Weights of a small class-conditioned image flow-matching model.
Model: 64-pixel images, arch uvit, norm rmsnorm, activation gelu, moe top_k, num experts 32, patch size [4, 4], layers 12, width 160.
Rows from block 4 of a small class-conditioned image flow-matching model, named by matrix and row number. Rows with one number within an expert belong to one neuron, the router's apart. Each number is 50 + 10 x the weight over its row's rms, rounded and kept within 0 to 99. All counts start at 0. After the name is the row's rms in percent of the matrix's.
Before each expert's rows are labels from the 100 images, of 14976 (inputs lightly noised), where the router gives the expert most weight on average: "colour at peak" is the nearest of a few named colours to the mean colour under the peak. Only what is clearly more common there than usual is listed. The data: telescope images of galaxies (Galaxy Zoo DECaLS). In brackets: how many of the 100.
# router: router (model.blocks.4.mlp.router.weight, 32x160, trained with AdamW), inputs 0-159
# up: expert up (model.blocks.4.mlp.up, 32x160x160), inputs 0-159
# down: expert down (model.blocks.4.mlp.down, 32x160x160, transposed), outputs 0-159

# expert 18
colour at peak: grey (50); brown (39)
router.18 081:53 43 44 33 55 52 52 57 58 38 66 66 52 60 44 54 49 41 58 53 32 41 54 63 48 46 63 30 46 57 67 43 46 59 65 57 51 51 64 43 32 47 53 59 38 58 47 39 54 60 63 53 41 43 38 52 53 38 35 60 51 59 55 62 54 49 68 51 47 38 52 35 67 41 44 63 47 38 43 59 44 42 46 46 51 54 52 46 31 52 50 55 70 41 70 31 59 48 45 21 59 57 49 29 54 45 51 46 52 31 70 48 53 57 46 49 42 48 45 69 51 37 38 50 53 53 47 39 36 49 60 53 55 56 50 44 52 35 52 50 41 40 48 50 64 34 33 59 57 71 40 41 75 60 48 63 57 47 61 37
up.10 090:54 35 70 32 33 67 52 58 63 57 46 34 54 66 53 52 44 47 46 49 52 37 56 59 38 49 42 57 49 52 49 72 47 38 55 59 52 61 36 43 63 57 45 62 34 51 54 39 65 54 47 54 46 64 39 45 61 58 48 50 63 38 45 42 41 46 58 62 49 53 46 43 59 56 51 56 59 30 63 81 52 42 40 50 45 59 46 50 53 62 38 62 56 46 56 61 46 47 69 49 47 62 60 49 47 51 60 54 55 60 72 46 53 47 80 47 51 49 52 52 47 43 41 60 35 42 59 33 49 46 31 46 51 40 43 57 64 58 34 38 57 50 48 42 28 55 59 30 75 48 62 49 62 38 59 58 47 51 53 57
down.10 089:41 70 45 48 55 64 52 56 25 70 61 60 75 53 71 48 52 61 49 45 50 54 56 53 41 33 32 58 51 43 61 52 62 71 54 48 53 60 59 50 44 64 55 31 47 51 53 61 49 43 40 64 47 51 43 55 53 44 39 33 55 60 47 49 55 48 45 62 42 52 57 52 55 53 64 48 20 50 47 52 45 48 54 38 61 32 57 44 54 42 62 38 61 26 48 50 53 66 55 44 50 57 50 57 69 54 34 37 44 56 26 59 56 32 53 63 60 44 59 51 66 55 59 65 53 47 66 58 65 55 45 61 53 47 47 48 43 52 62 57 30 46 64 46 53 57 40 55 64 55 51 46 41 64 41 60 56 44 47 49
up.11 120:55 39 43 59 55 63 43 42 40 43 47 48 46 41 52 49 57 49 43 44 53 60 63 41 44 48 30 52 48 47 49 38 72 54 46 51 41 52 51 55 69 28 34 67 58 56 48 53 56 46 62 29 46 30 50 68 52 58 36 37 36 51 44 37 51 58 43 68 63 40 54 34 61 39 46 52 51 53 45 52 39 49 43 53 35 69 35 42 52 59 47 46 32 55 57 40 60 54 57 55 47 40 62 53 43 30 58 44 35 53 45 56 62 25 50 59 44 46 31 49 35 52 41 65 32 45 40 46 53 68 48 40 40 61 57 40 45 46 34 60 55 59 45 42 61 44 57 37 33 27 49 42 63 50 44 52 53 34 54 48
down.11 127:50 43 45 28 65 42 59 62 53 63 43 47 43 50 67 40 38 39 47 44 57 57 41 59 50 64 68 46 47 54 65 55 50 43 50 57 60 48 40 72 45 61 42 57 39 71 40 66 43 51 44 50 41 48 59 36 55 40 55 48 52 44 63 48 61 45 54 49 57 46 51 44 49 42 58 47 70 37 41 46 32 55 46 51 60 55 71 54 38 34 33 38 62 60 61 51 46 49 41 31 54 43 32 68 44 47 45 55 50 66 42 64 48 40 32 46 52 49 53 42 38 45 33 45 41 60 57 61 47 43 48 37 55 62 33 61 54 42 63 65 48 30 50 49 57 48 23 47 41 56 49 52 42 56 72 56 45 71 53 48
up.12 078:64 46 47 55 49 56 53 55 61 70 59 49 59 45 48 36 53 43 66 26 58 38 34 49 31 70 40 41 53 52 49 67 44 53 33 45 62 58 33 40 58 39 59 43 51 36 53 45 61 62 47 55 43 53 48 46 66 52 43 60 44 44 48 48 44 65 49 68 46 48 73 64 58 43 52 44 62 38 43 58 60 51 42 51 58 51 49 46 32 35 44 61 48 55 31 53 55 45 55 74 48 56 45 58 54 56 56 37 30 55 49 43 48 44 61 52 74 68 30 46 51 46 43 53 32 56 30 48 49 44 40 45 58 60 51 60 40 40 59 26 51 42 56 51 64 47 38 56 53 58 54 40 56 37 64 54 62 55 38 54
down.12 078:51 44 54 58 51 49 37 64 61 45 41 46 55 37 49 46 37 52 42 58 39 58 55 45 52 48 53 63 45 47 77 58 44 65 66 58 46 47 43 57 67 52 41 34 37 39 57 42 30 34 53 40 70 40 47 65 49 27 48 65 56 51 49 40 51 52 44 45 38 46 56 54 34 43 52 42 50 67 65 47 49 38 46 35 36 38 72 60 58 56 37 46 40 28 53 76 58 67 55 54 46 47 34 61 42 54 29 50 53 61 40 44 53 56 54 45 42 39 55 49 62 49 54 52 61 37 55 57 41 64 63 59 45 34 57 40 47 49 57 41 59 69 52 44 51 60 51 57 51 38 63 41 32 55 62 42 56 49 64 57

# expert 11
colour at peak: white (63); pink (26)
router.11 273:62 40 59 59 53 57 39 42 55 63 44 47 54 51 57 42 53 40 32 34 69 41 32 47 53 51 49 55 40 42 49 52 53 51 63 64 45 48 65 48 65 36 69 37 47 35 44 57 49 52 54 69 55 40 38 52 58 53 64 40 53 39 60 46 46 42 45 55 51 46 40 51 50 54 45 41 29 60 44 30 42 51 41 68 43 44 38 26 48 58 57 52 24 51 46 60 51 58 41 56 44 56 57 58 50 39 48 42 51 66 45 35 36 43 58 50 32 49 46 36 34 44 66 36 55 64 39 54 30 62 47 60 38 43 50 55 44 36 51 49 47 58 51 34 32 63 34 52 69 52 34 35 58 58 35 44 44 48 63 50
up.10 125:43 47 57 49 59 40 45 36 59 51 36 62 56 46 57 40 54 51 18 47 46 44 48 41 49 60 51 50 55 65 49 41 44 54 67 54 44 40 59 67 66 44 42 38 45 37 42 47 34 53 52 38 61 67 46 60 50 58 53 58 61 38 57 66 60 56 43 49 29 51 51 55 40 56 59 30 37 48 47 46 50 39 51 42 54 46 52 67 43 56 45 35 49 40 40 40 38 46 70 57 49 56 54 29 58 59 53 49 62 34 44 65 54 46 59 34 50 49 43 50 79 62 45 45 47 49 57 45 69 46 58 55 51 38 42 58 45 42 58 37 50 33 28 40 49 49 30 29 45 72 62 56 48 47 57 47 55 58 62 58
down.10 121:52 54 31 64 44 53 51 65 25 67 43 56 67 57 48 51 56 46 54 50 56 56 46 62 56 58 45 59 47 45 36 72 54 60 46 43 62 43 59 61 51 45 55 52 40 47 61 46 76 42 65 59 41 46 42 48 48 57 40 30 36 64 47 37 53 58 50 42 48 45 58 53 60 48 72 58 65 40 52 39 32 54 38 68 37 47 69 31 53 36 41 61 27 56 61 29 54 53 43 52 56 47 44 67 46 61 72 46 44 63 52 42 54 44 45 54 52 49 53 49 48 59 57 55 50 58 47 43 55 46 58 38 53 41 43 43 45 27 31 44 59 51 66 54 52 63 54 52 53 34 46 38 53 44 38 61 40 57 57 55
up.11 108:42 55 62 63 62 67 39 32 42 52 44 49 67 50 48 41 43 55 42 33 61 48 49 48 48 51 51 51 48 45 57 55 51 42 61 54 58 39 55 36 55 52 57 49 48 36 57 57 56 42 43 31 66 69 28 48 30 39 41 56 51 43 44 56 52 55 57 49 55 31 54 42 53 29 46 47 37 57 46 50 41 57 57 30 49 35 71 51 36 49 58 54 47 52 42 36 41 38 63 56 30 43 36 59 57 45 45 54 61 38 43 54 43 37 46 31 62 56 39 44 59 74 61 47 49 56 51 51 49 42 69 64 28 30 39 47 53 57 39 43 62 41 45 72 41 59 46 40 62 66 45 58 58 56 52 45 36 55 52 51
down.11 103:34 37 33 45 30 37 40 49 60 67 60 36 55 60 41 47 50 44 45 72 57 50 37 60 38 58 50 45 44 43 52 51 43 48 48 51 57 44 50 47 54 36 54 53 74 63 58 51 54 71 65 45 49 28 50 47 65 71 48 45 50 46 47 52 43 57 51 50 41 54 57 53 41 64 72 57 58 47 51 55 39 58 48 47 50 51 48 49 64 63 41 37 44 58 47 43 61 55 38 60 51 41 55 54 49 59 47 48 46 40 54 34 59 63 68 57 20 47 56 45 49 48 24 57 37 48 52 56 52 57 56 44 47 53 49 26 43 39 46 37 56 38 38 37 49 26 47 53 55 37 55 33 71 55 48 37 38 48 41 61
up.12 054:40 47 55 53 49 47 52 53 62 60 47 44 47 58 31 55 37 41 59 67 54 32 47 31 60 52 66 48 38 62 38 54 44 52 61 56 41 39 67 34 74 49 63 57 63 53 54 59 54 56 63 32 50 40 68 49 41 50 43 43 53 58 52 48 66 47 56 47 46 48 52 49 62 34 47 49 41 38 59 69 54 41 69 26 49 24 44 47 40 51 48 35 51 36 56 51 45 40 55 44 38 48 42 45 63 60 53 47 47 42 55 49 53 28 41 58 35 39 49 43 43 55 60 52 38 55 37 53 44 59 56 50 62 53 48 30 41 56 44 59 38 35 45 50 45 43 33 52 27 46 66 41 68 50 32 58 57 45 41 41
down.12 056:50 37 32 39 43 70 51 55 48 57 46 43 53 38 46 54 46 60 33 52 53 56 70 50 52 62 42 53 54 24 47 59 44 65 36 62 57 57 55 50 42 40 34 39 37 54 46 72 56 48 35 63 51 47 66 35 59 52 53 67 47 72 40 50 41 66 49 39 61 36 46 44 60 63 57 52 52 51 50 49 55 46 41 47 68 51 57 54 46 54 49 55 31 54 37 56 58 40 37 50 47 51 36 44 51 52 45 55 38 61 59 65 47 62 55 52 44 68 53 53 71 53 43 62 65 48 50 37 49 32 49 40 47 62 75 67 65 49 55 59 54 58 59 59 67 62 53 58 67 55 54 58 58 32 44 56 46 60 63 59

# expert 12
colour at peak: brown (78)
router.12 077:39 42 60 42 50 68 46 60 55 34 47 70 50 65 52 66 45 38 84 77 44 54 60 54 58 44 55 48 62 66 58 41 60 51 57 44 53 32 51 37 51 40 45 53 53 35 45 45 44 61 45 41 62 28 56 60 49 50 48 49 53 44 59 64 47 51 62 40 52 64 47 32 55 49 43 62 38 45 58 51 45 46 47 50 80 53 58 46 48 35 38 57 62 66 53 46 55 64 50 59 53 38 49 46 58 69 48 38 57 51 59 50 46 55 58 43 51 55 58 57 64 36 68 59 33 50 51 60 49 52 57 42 55 48 61 50 35 55 41 44 50 35 53 49 67 41 41 51 44 56 55 72 67 56 69 58 41 48 61 45
up.10 101:53 49 58 52 59 44 33 58 53 38 45 62 24 27 60 36 50 68 72 67 44 54 24 62 48 54 47 38 54 55 48 49 57 52 48 56 41 53 50 66 70 60 46 49 47 61 58 67 62 56 63 43 55 46 49 67 55 40 38 44 41 46 30 51 38 63 55 39 49 45 64 59 36 48 40 51 49 57 54 71 75 31 49 42 56 56 59 45 49 59 56 50 49 35 38 59 37 53 58 49 57 46 39 61 42 39 49 70 35 47 54 49 70 38 42 34 55 54 41 45 47 47 48 52 32 55 49 51 48 54 60 53 56 44 50 49 52 64 43 45 63 54 52 48 50 51 23 37 45 47 56 46 55 44 60 56 65 42 48 36
down.10 101:62 57 56 52 47 33 55 54 42 41 62 58 52 38 42 47 44 47 38 53 36 62 47 44 73 64 34 55 50 61 42 57 38 56 53 56 35 38 45 52 50 53 48 59 40 53 56 68 42 66 47 56 28 61 53 61 47 60 66 54 59 61 58 47 54 69 54 49 51 48 59 65 56 48 51 52 62 61 46 49 30 54 58 45 40 55 32 55 54 36 32 51 56 36 43 32 65 48 45 52 77 68 49 52 59 66 59 43 50 50 62 46 66 59 56 69 63 27 55 47 72 44 46 43 62 39 51 59 38 64 49 56 40 52 51 46 47 38 43 58 53 52 46 56 40 53 59 63 49 45 55 29 31 57 39 61 37 58 47 53
up.11 115:55 47 41 52 50 60 66 64 71 59 58 55 52 41 55 46 50 50 53 47 66 44 40 56 61 45 62 49 39 53 68 67 45 55 33 54 47 48 52 45 75 51 59 47 48 44 34 42 54 44 54 60 55 50 54 37 60 53 68 54 68 40 44 59 42 52 43 46 42 35 65 64 51 44 37 51 41 57 69 54 53 40 49 43 48 50 48 54 39 63 43 46 37 51 42 64 44 23 57 50 58 69 57 41 43 52 39 63 52 36 53 28 68 59 52 50 44 37 65 64 54 56 51 71 48 52 62 35 42 53 33 50 38 61 46 45 54 51 51 40 62 34 37 45 54 43 34 55 76 47 62 48 54 47 50 54 34 42 48 27
down.11 108:41 31 60 53 53 51 25 50 57 51 51 44 50 35 63 49 41 60 53 49 55 43 60 59 62 44 34 26 50 53 47 39 41 45 47 36 34 39 50 42 44 53 50 47 42 43 68 64 52 55 60 61 41 46 70 41 36 43 47 38 46 47 52 41 51 51 55 36 63 43 38 47 54 49 51 51 67 41 37 51 44 51 37 57 53 62 59 55 52 56 53 49 55 37 54 49 36 56 51 58 39 60 46 41 39 52 56 70 40 73 50 49 23 41 44 51 63 61 37 45 72 57 53 50 47 71 41 55 52 31 57 40 41 45 46 51 49 50 29 55 32 65 49 36 59 67 70 49 37 57 63 52 27 47 51 63 60 53 46 58
up.12 093:45 63 53 33 49 58 49 42 52 39 37 44 51 49 57 57 53 51 49 38 60 56 47 47 48 32 37 61 49 57 47 78 55 75 35 55 55 57 47 27 46 63 41 47 48 62 54 58 51 52 50 40 32 59 43 52 46 60 67 48 48 35 48 24 50 53 46 32 68 67 52 49 43 62 46 80 49 63 60 48 59 57 57 66 73 40 56 42 46 56 47 61 36 39 43 60 45 32 49 53 50 63 50 61 50 61 55 58 51 37 55 40 36 48 61 54 67 43 38 47 56 57 45 46 48 24 60 50 43 50 38 63 56 58 37 40 57 44 33 32 48 50 41 54 55 58 64 47 52 38 58 47 43 54 43 59 47 45 46 49
down.12 098:61 42 60 71 53 50 57 48 44 61 41 47 54 58 51 59 46 64 50 70 45 35 55 52 52 57 56 70 64 62 49 37 61 44 48 60 52 50 43 55 59 32 62 38 64 33 54 48 56 60 63 50 61 44 48 58 58 35 51 44 56 55 50 49 52 52 39 68 53 78 42 60 52 39 56 48 46 45 22 46 45 61 32 45 51 65 59 51 53 49 58 41 57 47 32 50 50 66 39 64 66 64 56 39 38 58 65 45 39 63 28 56 44 56 54 45 63 74 42 37 47 33 72 39 60 56 56 57 54 58 60 50 47 52 51 48 51 50 52 43 51 33 52 58 32 49 49 54 45 61 43 59 51 28 51 49 38 43 37 47

# expert 10
colour at peak: brown (71)
router.10 092:48 58 45 38 47 69 50 44 71 59 58 66 59 46 52 63 35 54 59 60 51 53 60 50 45 51 51 33 48 53 55 50 47 48 47 45 56 56 39 49 51 51 28 48 51 60 35 58 43 63 46 28 47 42 57 44 48 39 37 51 44 58 61 48 52 47 57 57 38 63 55 42 40 47 48 59 49 52 47 37 35 45 53 48 67 53 46 47 59 37 37 48 72 66 46 32 39 55 39 33 46 55 46 45 39 62 47 45 63 43 74 55 63 68 38 47 49 51 62 69 73 49 37 60 51 57 54 39 39 40 57 35 75 43 58 69 43 50 43 61 38 48 67 46 47 43 45 67 51 75 53 50 60 45 68 46 55 49 61 53
up.10 091:55 48 48 57 60 63 45 55 48 42 67 60 48 28 55 58 32 58 49 54 52 51 33 58 55 57 49 48 39 42 61 57 46 41 66 61 55 53 59 50 46 58 62 53 60 45 55 47 67 44 48 61 68 47 49 29 56 45 53 45 65 62 49 36 73 51 52 47 62 35 27 63 34 46 55 62 37 36 36 53 39 58 62 50 37 35 36 43 39 48 46 46 67 68 52 56 52 41 45 52 51 53 52 53 41 39 51 46 66 58 30 55 48 46 55 39 51 59 36 41 63 39 49 68 50 66 46 39 49 45 50 59 55 46 36 23 58 51 56 35 40 67 69 51 59 62 31 53 43 53 36 52 60 37 44 42 54 51 57 47
down.10 099:45 44 73 60 47 43 36 52 56 54 46 30 44 49 44 47 55 42 40 56 47 51 45 26 36 23 56 50 43 49 35 60 55 34 49 53 64 48 54 57 47 60 60 59 60 63 59 69 35 61 57 50 40 37 59 44 46 54 68 62 52 33 49 36 52 43 41 42 31 42 82 48 46 52 55 43 59 54 49 55 33 55 64 46 37 65 47 38 64 59 55 48 41 39 60 52 53 52 47 27 54 55 56 50 41 51 47 58 61 47 39 24 58 62 37 63 42 59 43 56 29 71 60 55 52 69 55 46 44 32 28 43 52 53 51 54 43 59 55 56 45 58 40 49 39 47 49 47 57 58 45 50 49 49 53 53 48 47 47 50
up.11 095:49 49 52 44 57 50 61 53 52 39 60 57 58 39 37 54 63 51 37 30 59 41 27 42 32 59 40 47 59 46 35 50 47 56 64 49 43 59 50 41 61 54 50 57 48 51 58 60 53 55 62 69 53 48 39 33 42 56 33 47 39 55 38 27 52 39 46 39 30 57 29 46 53 59 62 35 40 46 45 48 49 50 63 39 61 63 58 68 45 34 53 56 51 60 60 59 66 56 49 54 52 46 67 54 56 50 33 49 88 57 40 38 55 49 45 39 35 41 34 34 52 44 46 55 36 44 40 51 51 51 49 58 60 54 52 62 38 36 49 43 54 34 49 47 46 63 66 45 55 53 51 36 43 49 54 55 44 45 71 59
down.11 091:49 54 55 52 47 57 32 46 60 52 66 48 33 56 58 60 56 48 48 49 46 47 53 39 71 50 63 68 37 54 63 54 66 57 56 43 48 69 47 42 35 44 57 45 57 64 53 51 55 48 45 62 66 41 52 57 60 45 65 54 57 49 46 51 29 65 60 64 53 44 54 44 48 48 44 60 66 44 49 45 42 44 71 36 61 53 39 56 40 61 50 39 38 51 53 66 48 60 62 53 36 68 45 30 57 57 53 55 44 48 56 66 36 46 47 43 49 37 71 65 53 65 55 58 51 42 44 43 44 45 66 71 52 49 36 48 67 53 46 38 49 55 30 56 69 39 46 35 47 38 47 32 57 65 61 52 46 37 41 75
up.12 084:36 57 30 31 63 44 52 66 41 37 66 47 52 46 47 43 50 64 34 66 46 53 60 48 56 35 53 45 53 61 56 59 54 49 63 45 47 55 55 50 44 50 68 45 54 35 45 44 43 44 44 59 68 51 43 60 67 44 52 64 67 55 47 44 53 50 53 46 55 57 40 65 41 49 46 57 48 82 28 33 57 43 58 46 40 63 52 59 55 43 33 46 31 50 39 33 53 46 43 68 51 40 53 66 53 55 45 53 55 44 46 49 69 55 36 27 59 43 47 35 41 48 53 41 66 44 43 37 35 59 51 56 44 35 51 47 31 35 59 51 59 38 32 59 47 51 54 50 58 48 60 52 55 59 43 40 58 42 61 63
down.12 085:63 66 55 53 37 58 59 33 62 46 29 50 56 40 45 55 41 53 49 38 54 60 46 50 46 36 62 56 58 59 42 56 64 45 55 61 49 39 47 64 70 37 31 37 32 51 48 55 58 42 62 47 20 41 49 37 69 40 60 43 44 29 57 64 51 56 66 49 50 43 56 39 50 44 55 40 47 40 62 47 46 44 61 47 37 55 46 58 51 61 60 48 50 54 59 60 49 50 55 36 56 71 47 40 40 56 61 58 55 73 43 51 45 52 59 52 62 56 59 62 64 43 55 39 35 39 45 55 55 57 35 47 42 54 44 67 38 70 33 51 47 43 50 72 61 40 35 46 48 43 38 34 45 53 60 56 56 36 53 59

# expert 21
colour at peak: white (38); grey (38)
router.21 193:44 56 39 62 46 56 45 52 43 64 57 38 52 54 30 58 39 45 53 55 67 50 49 58 70 54 48 55 49 44 54 48 55 52 41 36 67 52 48 53 56 65 44 57 40 52 58 64 57 52 44 47 24 38 59 44 61 49 59 38 49 40 30 49 60 46 57 60 53 38 48 66 62 39 62 53 33 35 55 52 35 47 57 52 40 45 33 56 51 63 55 55 40 58 24 71 57 44 34 48 66 54 14 52 56 42 62 49 60 50 51 53 66 52 47 47 46 32 40 34 43 51 57 53 57 61 51 56 60 39 32 42 45 49 47 35 62 58 39 49 46 48 41 50 46 57 64 45 55 55 53 35 45 56 32 40 73 50 48 63
up.0 111:75 47 45 55 54 39 35 46 66 35 46 65 36 47 43 67 33 64 40 46 29 42 38 31 52 41 43 46 53 49 46 52 54 54 65 42 47 42 38 49 35 47 60 47 32 55 45 61 42 36 57 45 42 59 41 53 50 43 43 43 37 57 52 51 48 46 63 62 49 62 41 42 57 46 48 57 48 41 62 26 37 27 40 58 48 53 42 64 57 66 43 44 68 52 83 42 37 57 53 40 53 35 53 45 41 46 59 37 44 47 66 40 43 55 52 41 39 54 40 58 48 58 64 44 38 43 41 54 51 55 49 66 57 50 44 50 68 51 43 48 55 53 60 49 56 42 53 61 31 42 48 39 55 57 38 52 51 65 46 69
down.0 105:31 58 53 61 57 63 63 51 23 70 57 35 67 53 55 37 49 40 65 49 56 54 70 53 43 62 48 45 52 57 63 61 34 45 42 74 57 49 58 53 54 66 40 51 41 46 49 52 47 54 37 60 65 54 69 53 71 54 57 57 56 59 53 54 51 40 34 32 40 45 59 70 57 57 50 41 43 46 53 65 60 66 55 49 42 39 61 43 28 35 49 58 45 54 36 54 52 39 48 58 53 43 50 40 43 51 40 43 56 41 45 50 49 61 39 55 56 65 56 48 50 53 23 56 49 52 41 49 56 53 51 29 42 46 70 53 29 44 55 56 46 39 38 46 59 60 53 34 55 54 38 36 48 40 49 59 59 43 50 41
up.1 045:57 58 36 67 45 64 55 66 50 35 47 66 49 49 51 55 56 57 43 55 41 29 52 31 39 46 48 52 55 36 58 52 52 59 48 37 42 70 53 48 73 47 60 65 52 58 36 62 33 55 54 53 46 39 35 53 52 44 45 50 39 49 33 52 54 59 57 45 52 62 62 66 44 44 47 42 38 58 48 35 57 30 46 49 43 55 54 56 51 59 46 43 59 50 62 48 34 49 63 53 37 50 74 49 47 43 38 47 48 37 44 47 50 60 67 47 52 51 53 67 58 64 91 32 56 46 40 33 56 45 47 64 49 54 44 40 59 62 49 50 41 50 52 73 50 54 38 63 53 57 64 67 38 46 45 53 49 52 42 48
down.1 044:34 47 49 45 56 41 58 45 31 69 49 30 43 51 48 52 28 53 68 59 47 51 41 64 51 47 51 32 56 67 44 55 44 39 62 51 72 38 50 47 47 39 47 55 47 34 51 32 65 43 39 42 56 50 73 57 54 55 56 41 44 48 51 58 51 31 46 60 44 42 28 31 55 53 52 50 47 58 53 68 45 58 70 47 42 57 42 42 41 52 32 45 53 57 49 52 46 57 50 56 48 48 43 42 57 58 66 69 43 50 61 61 50 48 47 38 43 41 50 38 39 40 35 55 40 54 40 65 35 60 45 36 54 42 44 76 26 53 43 33 55 52 45 46 47 62 40 37 60 49 41 45 65 66 47 39 46 38 55 44
up.2 112:49 58 49 44 41 42 59 69 55 47 51 48 58 51 42 25 64 52 37 60 53 44 56 56 29 51 49 42 46 42 45 61 48 52 59 52 59 50 65 47 43 49 31 46 59 70 46 51 56 52 43 55 34 70 59 54 45 36 35 64 60 51 55 55 53 49 50 45 47 49 49 56 50 54 51 44 43 38 59 47 59 29 49 35 55 46 43 48 73 65 57 42 38 48 54 60 62 58 50 40 51 51 39 63 32 48 54 50 45 46 48 35 58 37 54 47 50 48 26 63 37 59 30 61 42 83 58 57 58 44 45 65 49 36 55 46 62 63 50 40 44 57 60 43 44 67 43 44 67 41 60 72 29 35 63 63 53 52 41 50
down.2 114:27 38 45 64 56 52 51 47 55 43 49 66 51 46 54 53 53 55 63 52 60 55 44 61 47 51 48 59 54 57 58 56 47 50 54 41 53 55 32 64 46 71 51 61 70 34 64 59 62 59 50 48 54 42 55 57 62 63 60 47 51 32 49 46 37 60 44 53 34 32 45 39 34 44 62 43 62 66 44 60 28 62 54 66 52 61 57 42 42 36 61 44 55 53 44 61 47 43 61 56 54 56 49 48 64 63 45 37 52 52 49 54 46 54 33 50 51 46 82 44 83 50 54 32 44 45 48 54 39 69 43 40 41 55 36 52 55 39 62 41 47 48 52 52 63 46 44 41 47 74 45 39 43 64 34 41 51 38 53 53